config = dict(
    arch='xception',
    model='image embedding model',
    dataset='telescope images of galaxies (Galaxy Zoo DECaLS)',
    train_examples=44167,
    image_size=32,
    grayscale=True,
    crop_scale_min=1,
    horizontal_flip=True,
    translate=0.12,
    rotation_deg=10,
    cutout=0.4,
    targets=['bulge size'],
    num_classes=4,
    embedding_dim=192,
    norm='batchnorm',
    activation='relu',
    depths=[3, 3, 8, 3],
    kernel_size=3,
    stem='single',
    widths=[160, 240, 352, 528],
    am_softmax_margin=0.3,
    am_softmax_scale=16,
    init='xavier_uniform',
    residual_init='none',
    optimizer='muon',
    muon_scale='match_rms_adamw',
    lr=0.0032,
    momentum=0.9,
    nesterov=True,
    orthogonalizer='polar_express',
    adamw_lr_other_params=0.0025,
    grad_clip=1.0,
    steps=5400,
    batch_size=512,
    epochs=62.6,
    lr_schedule='cosine',
    final_lr_fraction=0.01,
    warmup_steps=100,
    weight_decay=0.1,
    adamw_weight_decay_other_params=0.05,
)
Rows from block 6, named by matrix and row number. Rows with one number belong to one channel. Each number is 500 + 25 x the weight over its row's rms, rounded and kept within 0 to 999. All counts start at 0. Numbers have three digits each. After the name is the row's rms in percent of the matrix's.
# convs1: first pointwise conv (model.blocks.6.convs.1.weight, 352x240x1x1), inputs 0-239
# convs3: second pointwise conv (model.blocks.6.convs.3.weight, 352x352x1x1, transposed), outputs 0-175
convs1.125 116:467475522501526512511492516521535506507461533478454493519478497467525485515474483470485476516512461469499522489491524484523478457505523496529567490500561560472506511485454478549495480523476516494521453533468477473508477515478479496492508409491483570500487469533488544493506507471501498484465496509517468505458528510497493503553515499500493485500464509499501476510528546479490506525479507483512504507471508476498513496512512479504529504512515475519511499535490484531565498468538489482498498551508495542499510512494494551447442454461479463506506474488521526491522519515497517550510527509534477532548503520509526514522510537481530498527485488508532521508494500521464523491483496503478453475507486535505520479519488503476475
convs3.125 122:507486514507506502516487503515494533523469491518503511509525477511526529486498478485527502536479531491511497490467490503517497511451471497531479473498471506498528481485505472469498514473451584552488535526505498497522449483492536457530478467503444525473531499574514519540520466497521533498477511526492512499509458472506502472492466516554517495498522538509498442515527441524476515508523538504478550484531523477498488485503495502479514468458469525517470523500505505488504540480529495487505483470492523507474498494475534534493482458
convs1.126 115:531521498525501540481487522458500515480472534508506524492488541460492496478519479535516533534526448476512537499507517514487475491454462493527503487511479470483507531507488490510507519508502528540522468500517471461511512480484514527450531449484517444495481511465453501528530507475517529579471473517534497481502507471530510472545456504524490513453469497508524492504539513499465496492502472492462489523502493477508545509532488513500485488495472527514485464494475523489507526509488496440481479485470492521472504521537525510498561503496511467457465467500415497488517482490497504473510460513485508490492495512504493510512447493529517507514502571498518493530507457523470515508489519516487455486474504527550487521472520499530490
convs3.126 133:478541445507488512536502476481487502520483489525468464523465497453512510462521492474533522489508510512447521534474443560496486492504489543479515494500543454548453512510476498466469516505476568479486522492501463520517508493454493504520443498490453492516515491497472468514486528536502477490534465514532517507493492491525514497545482513505518456498524479508594524482515540504503519526505487502479506506489487526496544495488515438527518529499522511515521499500531489507498496453505490479452492521483502512497545474490501549498510523
convs1.127 103:499477518515503513520501481512476509508453521497489515483514470483485496514524452506525526512487504496482481472508534456500583516480528492508521549500495456512564556480538512527496498498494518485511510471533494493477498497492551514494530453454490531495467504470475483471497498514529512535539474469505518509502493445512491546511528486510505496522502448517522465505534459522535513468515492470476474497482523501512495498509510476479477432561497462501501546484507476474456501461484502501516475478514488462481506453524496478483498509513523470507480479483511489505484483484501464505535468519483524524507542567469502510543520490497503516490497491490520501470487490517444503500494451500475484510508462580506517453489482486518486
convs3.127 095:475514495508542469491489502444489496481499546510536538524492473498494496520531522526506514516487501480488516542489515500505495491490484517493535539491494516515475490505516490486467501529509535477513457476526503530498442547536515508503525511488520472547513470546495482498535504544561518474489549501507515506495485509529487491471507519499502528479521516528482465536465571537503499527520491498538484498506538535467474509490506522507490514491502536538511494489476530489529423479522516494511549501542532503518524521488558466529550526
convs1.128 098:498549517535481550522482484521469503484549493515476489540482492452499461452496481485516497490480524482493484490506488459477469504527448507474504513505479506487497471505489520412482471457493496479523409497457519503530483475482535540503484523537466536493527491489489560474562509508449494506484463518521509480489477525503494531502517450488500500514512471536491533476502447488503506524512496504506507440511485498495502520485489486488492529480555537501519510519490526511513510530511493499539468494524504507503492447497441501523493472487509487490469530504518500520493559472535510530516499490498528470524513465513508476444516486492491461547514484480519465509483513504498496485484476495494512494472537481492539521528498492498517
convs3.128 085:521511508510446482458480496494491480509518533519474510520484468483530511460505474493474476528504569515520472449484494482475508489471465489482475555489460480494502453512501494519511538499522509526504485508492491530526493481475508458476474497526555522536493508503515515536492538509458504508493480495494488496522474470461531504529508529528531487501518518524507514484497512466543447504463542455505529498511547516488559480510519466517518480480525483510510494570485480507479485483452501466474477565547495523529444460491518509557509505
convs1.129 072:471506510498536506463516480507476511503456540496505549494549484484485494489466467480504473471498451507512513471525488502513544562482491521479523533517505509457505543524522476510500505518527507506441502470460492523514456515477540475494487486514454469529493543459476478490487487481507491453514514477494495504500483519488455495492494529492521553474475554505487507498469480449531515513513497535530487500505459532480515496528491531470476468509505534531536471499517478497482504524518511508491489469531449515458534502470502497478448462486495474520488503500517508498561447471530476505462518519481491520455462451511512525517493522486515529492493487494509490528523475516510487532510520545551554516508458518492504476473485493519490
convs3.129 077:512542486504501543485499483480495506498485491545508513473515456529518516473501512495452515522516513510474485502503477518476557494539547471488502493509492478515515522492490469473484511450503472523558566500523504547456513495476487480500511490521494510479505519541546476543476496444459494509487531516477511508505485464499538497523520506473513508494512487503514511484495534541468485500501516483507478519510451483455458477522490491563487491475509530469470514487508495480467494508498513486520497514476496439541475464520504486532505565
convs1.130 091:494555487451504465495505517549456503510491540452520488481500479518533506497428452485531471494491519444478479488487493511523496486451448522493487534521508535468528508522496500470496503506507506471524541474486492496513518470516530484453531469516511483529511515529505506542528530535431514488482565471452524502510489486483461479502471499555477535525477525530498506478532520496524487488464498523465458533509486531512494498481487491518486487485493510466513543455493496521463471497506491530462491518527513537498506500494483515503492500511437510494489473530538494507494471481528526497492506493501507489501524513458487498500484528451498508484527436499526505475494489476474553510514514488501489488522485499480532525496458445495489
convs3.130 096:533439554473487514501532448532494522503531530464496488494525468505462487502511537464501485468523507498493539535474477514460500507539499514512544539476505471528502474499514524562474496475473505471561470488480485481480513445483494469457503508495523480516503476518492503529492498514545501476490455496504468540537513507506537517453527473538504512473510485505496488513495466532490518519497518484510488512499493512521462546514476505522485515455509502479517483525477501534490509525512466527489469503509475480509489535492525496489511504
convs1.131 098:499499497501539466520530537463472501510517466507510505467514496527526508509494469504479510492524484437514473513495473545504509512482546492526476484494542557483494529479524525511492454533452500472496532511510477542520501505487521493514508509496518541500511493531539478484500494473526502475528531510490477504523482468506443469477443530486514458455514443519480528455524514501502527464480521542531470512485491498489502482454516482548483513456481464532474499491519457519498494513491473492531532524494500526547514445503471485512514525509454449487528492486496512455513510505485518509496527493507515469463493546508489494465523528522523521526491504503527495516522488485488468476512494497517525450529504571498547549480476511512501
convs3.131 087:473556509548499480524515495518468542490539489488487484481455479531517526483492522493500519473541518486489507501490500496520484502481514532509493512485508522512505498534494477530477493468478495486514494492493519490506536504514531485496483474506499471524457451530475520501475487477476534480520508540532479496540502495485471496554532500502495507539497494491534517493481474492512518472538524568539515480479484483570475489459517480487505519445524522536501478516464475480475546503509502528481508520456482519518508540495487462487460491
convs1.132 076:493503491500457521511546510498456501503485493498517458517525502498462540532518531484510460551525472528442501466508477535474535484485478497527529474508513495486469483523485504530476503511496492481535506512501486495484548465482515475496490507477500507456520536530547512495448468507452503505501507525548464491449475452475481485535500483503450527505495472477515461488536496493471522479512468523477497462476506511496497445494514521494486503541483483541459503528538499494477485492500512537511497494485471484551506534516455499487450459493502472514432483477463519509517479463460463474538534513460435490486483488496497501500499471529505480501492512504536531460518500530555505508483499512498513469522520490503482496520524484527515
convs3.132 076:520471518478500536503461521477497483532472515509472470445552501526478533502486502488492503476471464482501507452502502474487504506507467498482457527507496495527534491507525526527490471533477476497525483481438476492505489532459483507450502512482496498529492567492498488531526518516484496523502462489503489491496492490463521548512525543494527527523488502505513498537515478528501481466521516484538520546511498495488524488491522492442491475474496490508515543469500540484519446515503515503509511476473485523484484482513495485486473512
convs1.133 101:540527495535476506468505492483527501532493473477490509504470459488469540479486484482498507477476531522501478517537459444495550518458533565452496508497526476498523467501502478507523492490520497512478514509424522492507497490514507525487570463505468509493460517443473475495460501507519485440487539510540514511506512457516539491459491513499489501528499507477484490511459477503503480460476460493490522533476485505515531520497485470496536481473479515491513531547457447511465500523455514430511479502552514528485513461476515511504466512469484477460450487511501524481495501531483504485504467502497481497508527454541481492520494477489556505490513518500528480487501521501482491449487514517486461514526512506505493509498504491503508
convs3.133 093:476502509503506507507512513504496521556493518540512506516490475463503474522516474536528458497466486496543535530498513518528451494472458478503484494492487515521545491495477506492504483479554484503502504475498505464510518550495473474504516492473524475495516465546500499536526508464468524514477491501490512501479467492510481492476483467506489534484505460455510483552478537494497514493500468513466491469475506485531539499457463547419491492482485438486519514501506499485516507499480491483486477503529514510520496495517481451487504525
convs1.134 097:543500520505508482478494516480474482473491482513525507530479491494472517521511470462524481513522482543535507455495505475466503488497467516508497527531510503499497472480529485481514455455492529486516465493486507492511494502470533490494454469506485495502545462538528525515482508517515484492504490435481482512489484483498528496514427446485482528485532457507483527474475519491523540498532497509461460486507561490523484509468503489507518477503518519542478550442495477478504494446461481463473491514538504511510504516491488487480507529500496482483503497484462498550549491465441517518521445469478474504482519544504507509547495503489462475459477456492493505455510487484510482490493520471525486527470492518485466517573512521506537
convs3.134 109:495487459527481490548487507505472515499513427500455561500517487519503537479527531566483461490491534472526494492500512548526516483528500525554468504480588463478553510494499517483491506505446524452529470486461518473507480547518479507483486545520497541517510486521508500501519478491485481506495511476487532535450511487517507492459474502504497507499497504511492474493547503506527545540500489449456492512473486448488515505537490481462463520504516475540519520522524520482530525507474511495529507492509491496491492515537486524474468479
convs1.135 117:500470501449521467511499500420519498487440504510503492512482466503491503529452468549548510555530497500502518510499509444476453501471526511512469573500513505480483485504537488525489519448542521458482505556506506506496501500509503486499493466483505479478532528513487514480467494519485512529487498543537502502514524502510476428525505506497506461488507518514475525527499527516512483494512490517538502472538499487544487466491519496503532496546465476497544481509493513495496476506514501498535489471507522490485504502515462487536533483515463475532486468525548510568483500500543507503500522477478520460506494423477551488520538500523483492514497540486523519503517513499516522479503484489507539491523519514500515505561509493477511
convs3.135 127:489482484493466481468504486533476463502512485511492460516477520483509445508484480523479501500519468534515508504508540451487527490479530542469496479487524493522509507526515494486514514485508519491477485520488512507528518485477564479512510480504484534462508502497498501499504511513519535477481504511518498491492503524492506523490512514504497538511514457515513494514483476537521478491498484524506514512483478465493457522492477544525505487455523481473524530438481532528454499530479524492500498532491521485496504505517503553507492509
convs1.136 067:469491515505457490532527486530507495503470529541510499502485505496491493458474504488448529521533513479518502571498549537509436481484484500550479520520525472516493494481463508505486466488477490518551535526494522477479499515482491500494508482556463526488514505466510488520568515507500509515513513514532484489556480529503507514487513508479487481498490482520491481487516505417503509488504528525477493507522480481444531567533496501478481489499506500431500471535499478482479511495520487480478456441478508525462498517510483496510472462483470531475502467516489485492512546533517480487472491481530515501461502525543461516489483492483549531438497472501483512472493493494530553493490481496486463477505480520518481515501497493503462
convs3.136 067:479517517523455518505495493512501497504457517503454524516494499533492513463511494501517525515478498490555522506491489499480493562536509458520489482514456524502515496520514539550525539496504503497466522494489472522478511514504493550518482493494510514491457506526480520514530476500527496477502527486509524462507477497499535482524502515522502487486533520519505457481514513594492447512477494489498525527470541523526544476538505477445471498470486500507505531455534467507480503505544486473515480549580506442518502519494471496528475511
convs1.137 107:475514473482472539492522489448531513526513520469513497489496490468540464482499475467520521481505487473496468522505491499458478484501471519552483534522476475532453526517507495460540464515538479527495505495512509553479493482489545490481467480481486479500542503514516473446538475503530513499541513461452519538551482516532522480506529496476466469532448499486491480533493501527499526512540476490518478468500476513518482522506537492480505547483507508500525472477476485542472491465549522513502485542538490487492517495507485520522475555484488506507464494476519498475549501504503489500507442489524529471476507519515467512519524494498512500484515502503439521490517551505527496547494505517492470485479486554495454497549528486494476
convs3.137 113:525522448447482489495512453508483478515518484478508459523509522509496474516474479449536512532514520499473510495512500494513475495430551510504530458534552521468523447524517514518529514516426478468471488497533481468509508458521521448550479489501496530518473506503514480528499561528546493478487489496524498481475500488483534500477480516466490514484482517492501519509458481471485520485508500548526522484503509507474479505490513513504482532463520495525484488477501484498517457483453545498481552556517517503515547477567510482489520486
convs1.138 110:478477523495496531515484516506506527470461485520491504488538513508467504502512493506462461505525492521494482488513484513474457492501491514442515488499481514564448517525524457489487510492543481466508487555546475481472512500516509497486501479520514499491451485512492482459499466488484498530442457514495574493485525512511489490464535536443504519474533501524487514497503434534512488518502501484510482468484463483470537501491489494474478544525534524478502491505468565528537502526476513512472551484487517506487482490472495481485517474554523514510479496513474536509466500489517481492533480516486475506464527471519481506461496524529488495548492504509473477491502456484446528489467471514486465535513505508532556531464524488513482
convs3.138 106:473495481454465528470485515485522473522507462469479457498490491494513489521491477471487489522519488517515509487501503501507521515508500526522498545477487516523486491482500518491506489490502522488509476501501490504549474499519481485501427458519499445511488513497539511482512522505485535510491509506459497496473477499466488576511526488492479525490498490521496555491494556476503483567456526510522498483470488456484454523527476482470518512489524461512494468462435545495502528521513502498457508509454473540498511492517505508516511488
convs1.139 100:475530496495506495502497518457472483502565499520533506565491479469488521506498476520505509487502508519459481501501518505479535505498533480481501498489471515494467462491492507473506498488509514541498500484482492480477470479480496447495502519495427544489531471511574445447484533497498464542515508536464537544521505481502577509514502520503508479493516442477496520545511498515517515486549504541487515491478492500474550518568501506494497466456505455531479460455476550522476518514524502514505477506478514528473490491482510525504501488501458483483497522529554519489522476497509524532521502506505461499494515506517478527507530489517502501514448473505541504508510511557480478546510501492529492462504481473492517510499490504480511
convs3.139 090:486469489514527499521508532533500519520473465516495467533532501528523516484523491495492487514491525504498509509501571490486490528500493489477503498495457502520458536466549455468472487494539470502503490521511525523493531482498478445494481510523491456526484459476507540511469476475463543464467502501494507507486523519528451523495526503475522540499496475488510510536520530496485537485492516514481560491504478504516468528549442519509515484556541529537555461494477502519517542502493523525539523524511493501516510534492502495521500525
convs1.140 080:501502548488513489466486494491498520500473473505479507488518486531562532530482492515487516453469442488509485479494501495510493512487503484542528446488469513527496481505526530408555476521495533455482558514488493475494496494495515501500533494541529470504520486506516548554502507511513482492496515506536525479524483493483506500506453460528481547484469489471499468509496547497516552504512521517502476495509505507521518509519480512495479531457505475531525507469521541497473516489492491505520523450507517450481489447470538535474432532492482518492500495489504487533495502495524489462519475536491485532493526513482499489517512451482461518518497523490497489510504501512482474473508461523517538491535428538483471500481505459494480
convs3.140 080:540491479500495487482464517488507476508500511474440501520532504529484519483497518493495493508506481503499490512472509457474480506519533566486497446520493480525524466475456491532507501491511520483485542501449489495478491513489477504463492494502521509530506499538490510511476519520495465445513470509501491515490491499478474520493513523486439533510516483510535521525508490497499516492524494498522511499473506465479488517499549493539509446477511502451481502540493490467488498511499487490506528521476504545464478520508526485539499503
convs1.141 101:507517489476499521490503485398520501495507478487456473510488527521465535505480510509445481488532565540465504474488505480469499512488515461522496559481509466468503492468504496554479472477521518472520517508491496515496508496513508524535514511543496467492554478475525492475495519474499504540479472522474496482504517485464529523520550485500536506524502498490483486492468452509505531472499539503510521445522471497477473531463520483512474461560472547496502498542507517512535532506459495469520524482509482461495506487502515492496476495535502484488496561508517479513484451553469471508524530473517505482531493491512517490498502466508501515490481439507489495555509475510457531504524523468517540504492488525499494532517494491491487
convs3.141 107:543532540530499492538465552534477480491498472534495552536493494483500506519468500556491483514499476471514500475505494499487486502502510440498521534506504508542466525474507480482507477506472506511548473511500486467527541517475505484507472511489480512491519523474489464499503513498481496519524564476487517488466486541477485538497551445481512474548496520512452471483494529458516451471487491470524480525469506509521511497518490533492498526488498453487509530505529491478465499507491528483478547489481470484496528505486477494474510486
convs1.142 101:490483452530527490448485550476534497513515528515521480521481507473490459504526500463498521545490469522491487516496497529540543489543502480558514472529522545460543540481535483466514466513515487517465481514499561506521499483503487470535509504535532493490483499523500519531490506496478539499493498543512489505523499498510462479513503512476555485474490506525475495496497452506502499496489495551540482496495490508474476507517498511548504531526461513505487524491460481483545504507523522546438506527436546514486477503455446509488495514516500508505518490514498517522517518484518511483467496481494435462489516469518503487463533465523482487487520502508498474531502504505519497517526525544522473495531475546519506520560502525469465
convs3.142 106:471549483490490519532490501510455535527488535458510515517573512485505496543499466526506517507511549523484495515486491499514490477482488462514519511500459512431496522482487509525482499514520515510490501532517520502485516512503465565484493548479530514444440527554491504520502503484478478497494516508471465517498502529503555471428495510483523501481484493522479469506550518479525490499483513514449490490520513521515527477509538513557487501514531439481515536495465490545465501531531449548470523520505477491500543509498515540466534523
convs1.143 104:497490506475451497491511494474498507497482500516475508524458489522532487532497496484525502466456544496472450529506485445524506503492501511497511482512494530489515526513494516531519493514522511524466455509521542527539489520515512520512565544493482490519435510563532516485508489481490490484514483530498510484502513504507522485446483473442471474521523472484507520494503497487476530554521507545497417516581467481507527539504489533490501462492541521478505509526464498529502523482480490525537470526504523480507491481494528541494475511462494477476493467481508520503528499505526521501450506486485517488530521482509502483519503542536495508481503494488491453479510438523503525437500475514495463516527494487496536539483508525510524
convs3.143 106:509453500459499507477504496489505466509516505480490511509465500468518501490507476478477468507476516531544476503529498448502477528521481515485487488476492460489453544482536493514520517428540507537514524496463485493547510485521515520498510505487534507507539512478521535536484478531533505476489501503501515490553510505537488463454487462498498492505475534487494467528520553520517521512495481459511510507479474514466507454480532506500523485454472452541462502510512576517487518510556534494484507509528557495479542501470516501541536497
convs1.144 101:544484502503519517483518486471446506525524489506478491522486516461502504515474484488544502514475517479474478463525487463498476516492512495487483474476503495435519514475478478488538559499457513501538458516512522490523494517504539468496478493526546491505475489498498475490489527515513493477429495461479554512479504462486486474517496471504505516525474517473516501520506482481474503500512519528485468476517492495513492455527495506495541507476491475487525531483515502490521537496476514545518502510513489461472496459487485500474441453484501500485492469499462496490463509491520481516503479498521553429438487461529520495451467475548502482547493552502543458564477513514508487460498498524495479475510477505504535479444497496511474
convs3.144 101:495493470488497492505472499468513519546507523461508564456488478484478520525508501516525493479467533483507491521481498451530495501482485494479471526554537536461487506516501491533473494471514522451471490538511496441483533500486496491485497560503509524485482502526481532500505499514512525490479472494472505530474497495495486533449498504552519497524467468478523487513500479494509547496529526525521496467441497511558491519488502495516496503556552498497534498498509537486500483483521504490499521498511479491484501549494487468505553487
convs1.145 112:498512501471521501492500512499480514554506517478518509488507584505504490495509504455522514510461489501549489544494496447538500535456539497531506520516530467471522485509549492489503499448496528491486519523508511522452485505472493471527534476487461477489535500519493441518483507512485515515510487495502467514463463533489476483523535514506458518520491504520491495502528509496463526467494502508496493480512511498491498484512467502512492522520483510511486498450506532509590498501505512518490491529482518396492462508486477417446473475509512462496509491514520503504515499493486506488493485436480533514516540437469469489487475525466501511458493490489488524484479486512506516532509505487500497486463491439496520499516505510486509
convs3.145 107:496508485516501484468533540528532524520480474500475513496477492493513525499506526507519495533512550527550518513518516500501529506552507522485555513511503487457522513505508504515513483540516486508531500517447510541492523483511494469500515517501516557474480527552528504489460532497494509500516497510533522503451528544535486525521546527564512542477514525497504519511534507502503517525499514511485506508499473477474465499510500482489500470521520530520495480474485515513505463489448545545470468483486479488520462512489492541506495543
convs1.146 091:529469519507520503492536499487446499530478517472537530544483485469515490512499446439514495549496478487497515517527489526485492527501487504487503489476498534482589518503497545500481494520474458497466458515500484486536486465496550556472443493542480482468448506522479512493497526517481471508539522461492513482497468472494515510497493476465487523495502508459486538471489459494518476523472517522507505537506520523535495520513520487545468496518478461467498504441482490521517489509462488476483478477471485517499500479509488474502507566511519526465537501516537510508503464519460510472511487531501545525526499463476490446495524483471506536463509487506506472518508508534497511527526488451525511490512463504521520494469495515483493
convs3.146 086:490496495499492471495480490486520509519463512503532538531563468505541506529504475516550456541453466484526486513468483487512513471508501484489491497477491509470534493550484507486476482549443522480513520499525494492508539507495501519515518524468505477502530490489488479524476504485508469464515542508495508499511503442547481495507495469576500537547508508509491502499537512525470511483491531516510510528499513492515443477507510509533533524471481484516490485442521492500494509486481546445483525483512550508489500488519486491554534501
convs1.147 097:440492533508487500518505510475528506488484497520463470494495519510545517527501506454518472530552444529516506500481465541494535558476517508488545517532517542510491501481471497454468478509526481525503549504502495482510485475488508527460529485490506450523501491488498505471549512519523476509451517442518471480509510548495525527437476514459486475481518473490476481485510497495539516492506519526461513463499520496481456506503460504490457508504521478455496544479477479456546484469493512504492493525556508513519480493502512493507483573522493500506479511466470520490554525491509502496460518519511509524531462512470499500469471462454496504502523497483537498518487531507508546491477514509553483505487513469468504495498503503476503
convs3.147 103:477454530503506527461506482512495484488523512507549453535487478479494547523524486514502530525537477507524472530478477491522499519475511517491509519498503523494551498506502473522500478518501513499510481484508509522522556484527458552544535486509507484489480517496565500497488474511462522503513507468453490500456563501470478498487445558552495501497498471522513499469517510535520517504536531526493488508499475524532496487500490524492531480489489552490515542519452513501508485499460434519516501548546505480528494509481519487534481490
convs1.148 103:478473497501491467511484461460540501504445531519477455511493497512484468492501534430515474516482494456496500565479496507517495503513492479487507509527498540509506539489511516451503470515520520512500494489515529488460501496522475469498494532503510517502565564516497476521557511501548502494488476536460455507487478504512499517472529509508506545509491445512512503503495518478504481489482485533506514485525516513485505459489498482520536519536512522498494493437491468504461504509477482519573524508497456542523498539483467564523517529497436505524510505477490522513472468499515513483508491500480533503502494525468510470519531490485500480489489503467474512494467555506490460519515473500502508518510497557524494543433508503500479
convs3.148 106:476433495488495503515491526500511497481473546485488466479558498514464541511479465476485521474468506460490491490529501494534519516469531496468480488521477510490491552526478498526495510499525530496491513453505514475483496500479491504477479494494481475473513507494509512505465472531488514491521497510507500504528477498483533491449472542563504546494512538472487554492491464519523472519442545555505544528541510504456473508501490493472492460519476494491535500531482492478456510497526535472496517478495499518480438508502488464522533495
convs1.149 110:456507500497477521518513525507485520491531496477543479506512544529527482523503478494453512512481483533512521480498441506517509494514484495510528526516471494521514470476475546507526510525496507495504507552470519558518506492494483483511484499533517471514484496469540511462494503483502502507453478513502513522500538510516501504491545510497459484501447410466497434476494544451462515498507511522470522512485440504483513509484486506488456463511496494499499497487481526494517533492521544553493472510465532551476507520489492459548494504522526508496487531483509501473495518485480507521558485540502488535497470451547481518494461479468504498520487552502521481493499474511515540444512465507506478462490510450518534501511513477511527
convs3.149 117:500524460476498488485495512501404496495501494491464500509467541518480490527513499530466525505519509490525493469464514518509492488506531526520495470511519467517479488539521442514501506524502511541432512494533530483538531500469488502507536506492440500505564491532518494519510501518509474492493514483526518496503493533526510538544496506479520538497463518481494492478454499464514517495512506508497499463485474499466486490502473501497517531456501514502529484534483507488502491508514516526534503523482491512481516565512480515502506470
convs1.150 106:497486487513508482495461488515460530493528499491487482494489504506480506495501536506501487429554487514491441476505506466536452475504476499487522526501523490535516490491474520536447494516479514476472479517478571467503509509495497512509544541431497542512449524458466537514520527521459462490472485529473512514435496528515467502444476528506495506494530499500512498490489504551435488527521540487470488501503499512504523532515492503538505534492514510521464484534505511489461484501515501509486473511488492539489504504481492504496479548476474536557534532493485473511486492507452507508482475503478508498529487531477496516491485471453517533563510543466537494529472516504503451479511482478498494515514515495465486515514491500522500
convs3.150 104:476508520516499512479546480550513472499484503457499509512518493491506462516520496477511500523464487509536504495467510478490476481502577489511488513519503546479487536490504489511496478500524508507497526526495479515477529492548463499500457524543515544493507488514536489485505544504482487515505537532535516502498467546510494489521508449462510508492525488486497483537525511529496510550525516511543531483536516506465500561511526510539499538508495502505479509527532561520496496477553513515489490511485518495529562525519528503505460510
convs1.151 097:535479516500509483563467520524550518419515501502505502525492501514500485487513519507486479497480513488526509500491507456479503493504483488501490481478534501513449472488501502453509517495536524494468438517461481525483501527501526477462499505527527508523442526507449528507503503506515511467497515511507482473471535496499524475483516452471505507464500559516476491451515511503485487500491489498466491507486553459503551501526526520466460386517528502510468493490499512485525480549496487489501541533500493528513523493504426509517469469522494488493511484498527498452528510497511497479506516517512522479468476500459532457537498513545485499489475490481506497542514498464543516503505487492517510519481481548483509518491504480500531
convs3.151 110:494532497452516523486508519506490480511513490513530473496519467481490544478492485501529543463501523542507497484459501496521484477508512491502494503483468498545496520502549468514507485508441550496508474500518482529501476504492444538467465459504494462527534514497524493525531509509472494514483519514494474484477525497478483506439512516505467516486512514575519522530460492504518528503561528497463480463472487550499561507497477480510516507511469498537493497539510477535508529544545480516507516534508509514523473504432489496524542476
convs1.152 105:490492449560499514525531500520501508434470507485544490530472527505491494510510489455509453464499520511498523525472491531504486463454474488525479495482542510492525481517530497476530580513474461489493472508561489507525525525509440477491502469526499481508503532511467461481462507514509538558485497550508524496487502490500496525473487500508483499485516498485475526538489475529538456549509539524517522487515483492500515510475468494470475502467498495515504490475485518492467492488505458489528504515474496497497461467499504491491527511485484498419513507475472535561515567478508485490502513507505480473513492484501471505524503480574521460504521462505556512459511492500529531481508486509498500497535514509493516497509500530493496
convs3.152 106:472575503497474470506505496492529544507458492511522518494496504527503517485514498518525533536488499508473474539502458482535525524523483470493496493475517506480504517542490473500541466483530493492506529512514506550490446503539510467546528472487543502505508515546503503471515560474489499532488506510556493520451480489501530519494523531547498533497506557501546497541482524526526478510510480496519530484537488534452466494501526448510489497505451473488482492501506476531523476449495515503491509452510490512442543475553502483512501477
convs1.153 081:472479529478487516515504517461555512517550524482481493492529482499503517519480483526543503513543536502513489488555517506468451533480489463480501496481520502517491526472460530505512481493525524484460485498487491466513495483529535469463486524539536482494496502472491498499505485478496480477464474459465491468548525461508476464530490546528512469471510498492501525468531533474465515487478533505497515519548528484488538467492495501443483505419502512509471504437499535498497484537482496524496521468506522471505498501472530471498542495504510471457501470464500531483512501482500479480504440494519499505460494482491465474509519479475488466552475496525492549521525493485443538508510493490464505481469518482507514486514542528506491
convs3.153 078:474490476496526460492533545467465493528503472507499516487518513507487544509480512488519487502514481559491487528476503534469464486536544503511470518513536498477532516545534504436505493510463488480503484525462483468458499482515551511477458506501489527489500467446495456486460487460512499510470508509443508503593496490483528494483503448520529530504524505537546538508475460528508536479512534479510490510500510511526516465477534486470465456456514525501509485503480489491513497518520483474529473464516487507504501504520528521415521500
convs1.154 096:488496516482540518481489516473556512471503551513493514494503482478507492461508515525518527459477525466488509556525474473533458461486511476495542496482484477485528497493467512487472499500532516529506484529450484466481489493486513522468490478533494497511499482467476508511527512492455476484504506518511477478540494507500547534503491495499525503465505539467511503532537483523529510455450522544544526480508529509502517510494510485486497512475523523512512486471442494536395541510501540476490489463496497488523483521530491549547542498530484451501510509515477553554514470528446527492485527495476492514474483507480485473516482534506524505524503493486548534518520545503466500517487501529498515499500517502504509536522511487529479
convs3.154 101:492522494510497488496496513460499503502538523517488519499533496506484499474489485455491523510430526502467511490511513490474527510490494476505518503534513522504493487490510541500493505504493516503492496523492500553519496488481537506495490513541459472488552482490507491482473505475497501488515541528502505479519517534501450526533453505490471482490517493528486510507505487528492485551511465494450512471556491485460438575498548465481520502496515521530502508472482533460517544479521463455479527478507466551469510454514513524511486480
convs1.155 119:505470548493495465516456486522475492569551466483469480499485507481478489491528505522514490479484512457494540487463485447499476518476500524523508458493457470574467482498511512528525463494479519500473528510494510532522484503501512479508454500513474460521474560536527514516538495494524521524494489442486453517493522535494511518481531495488491516472527503516508528438501495525511543485496503461521513516496528491458495499507511483507496547531486484500504500503503523509493489484531477485481527504494498511500506543495564474497528487488505503482517504508471517487478483507478512479512480524519503482471526511504505513501500440536532529511494489474488486462488505516508517444502468502484535450495438507519484505580525526555530
convs3.155 116:526507482462521499536485511518511472491512535452508516483525514482480515529539484509497496521514513484512508520519518504511472505536481490499510498465449548467484474526482514441491504503476543475509469488478515496503524493484496506464487522499501477492500535514471480487459519525496479477433495515504496499515479467485477481538483523508489504481504498470434512550523524508516481468542513459496489501452517433501512514524475539470480541469504480508509516529479487512530477495472474491461486483502557477465511543457480492493476526
convs1.156 111:522530472444512482492447532516471510525485512510487484507500508487496490460497484494464480490479513499477501498504489465554529526470474496503543513474463456520505496513530530517488444502501490526524498460455520490514492507509494486457522516535469513479545485523471482484512521481498488469532544509489439454494530519495517522469488525559466499525480466504502533485501505524508483459471493502521505491521473480447474482487481546484561550482510516465502510480524490508476473527464464506522423499465491527495513460505494496532473465496495450504498499519450494477461475487500484472519566518487505466504526514518502505515535498502485526519503506508531496512494506463494451495533508506505500531461492467519518526461513497546513
convs3.156 105:514519516470510475519511494527490512497483548512483460488525504509480547462505455470509494527492494469490504541489510481483512495499521462500514481449503512490494498482489475480535507494449483478498517456508539489513524503517450497485518479490477432500439453502500510537485484476519485478528483520509476496501494500502488505488503565517497507515512450474463508511462453479506519496502462492449534447496477458525487487440504471496508509476454494493495499488518483527530482482548505519488463467474499478504480473486509513510527529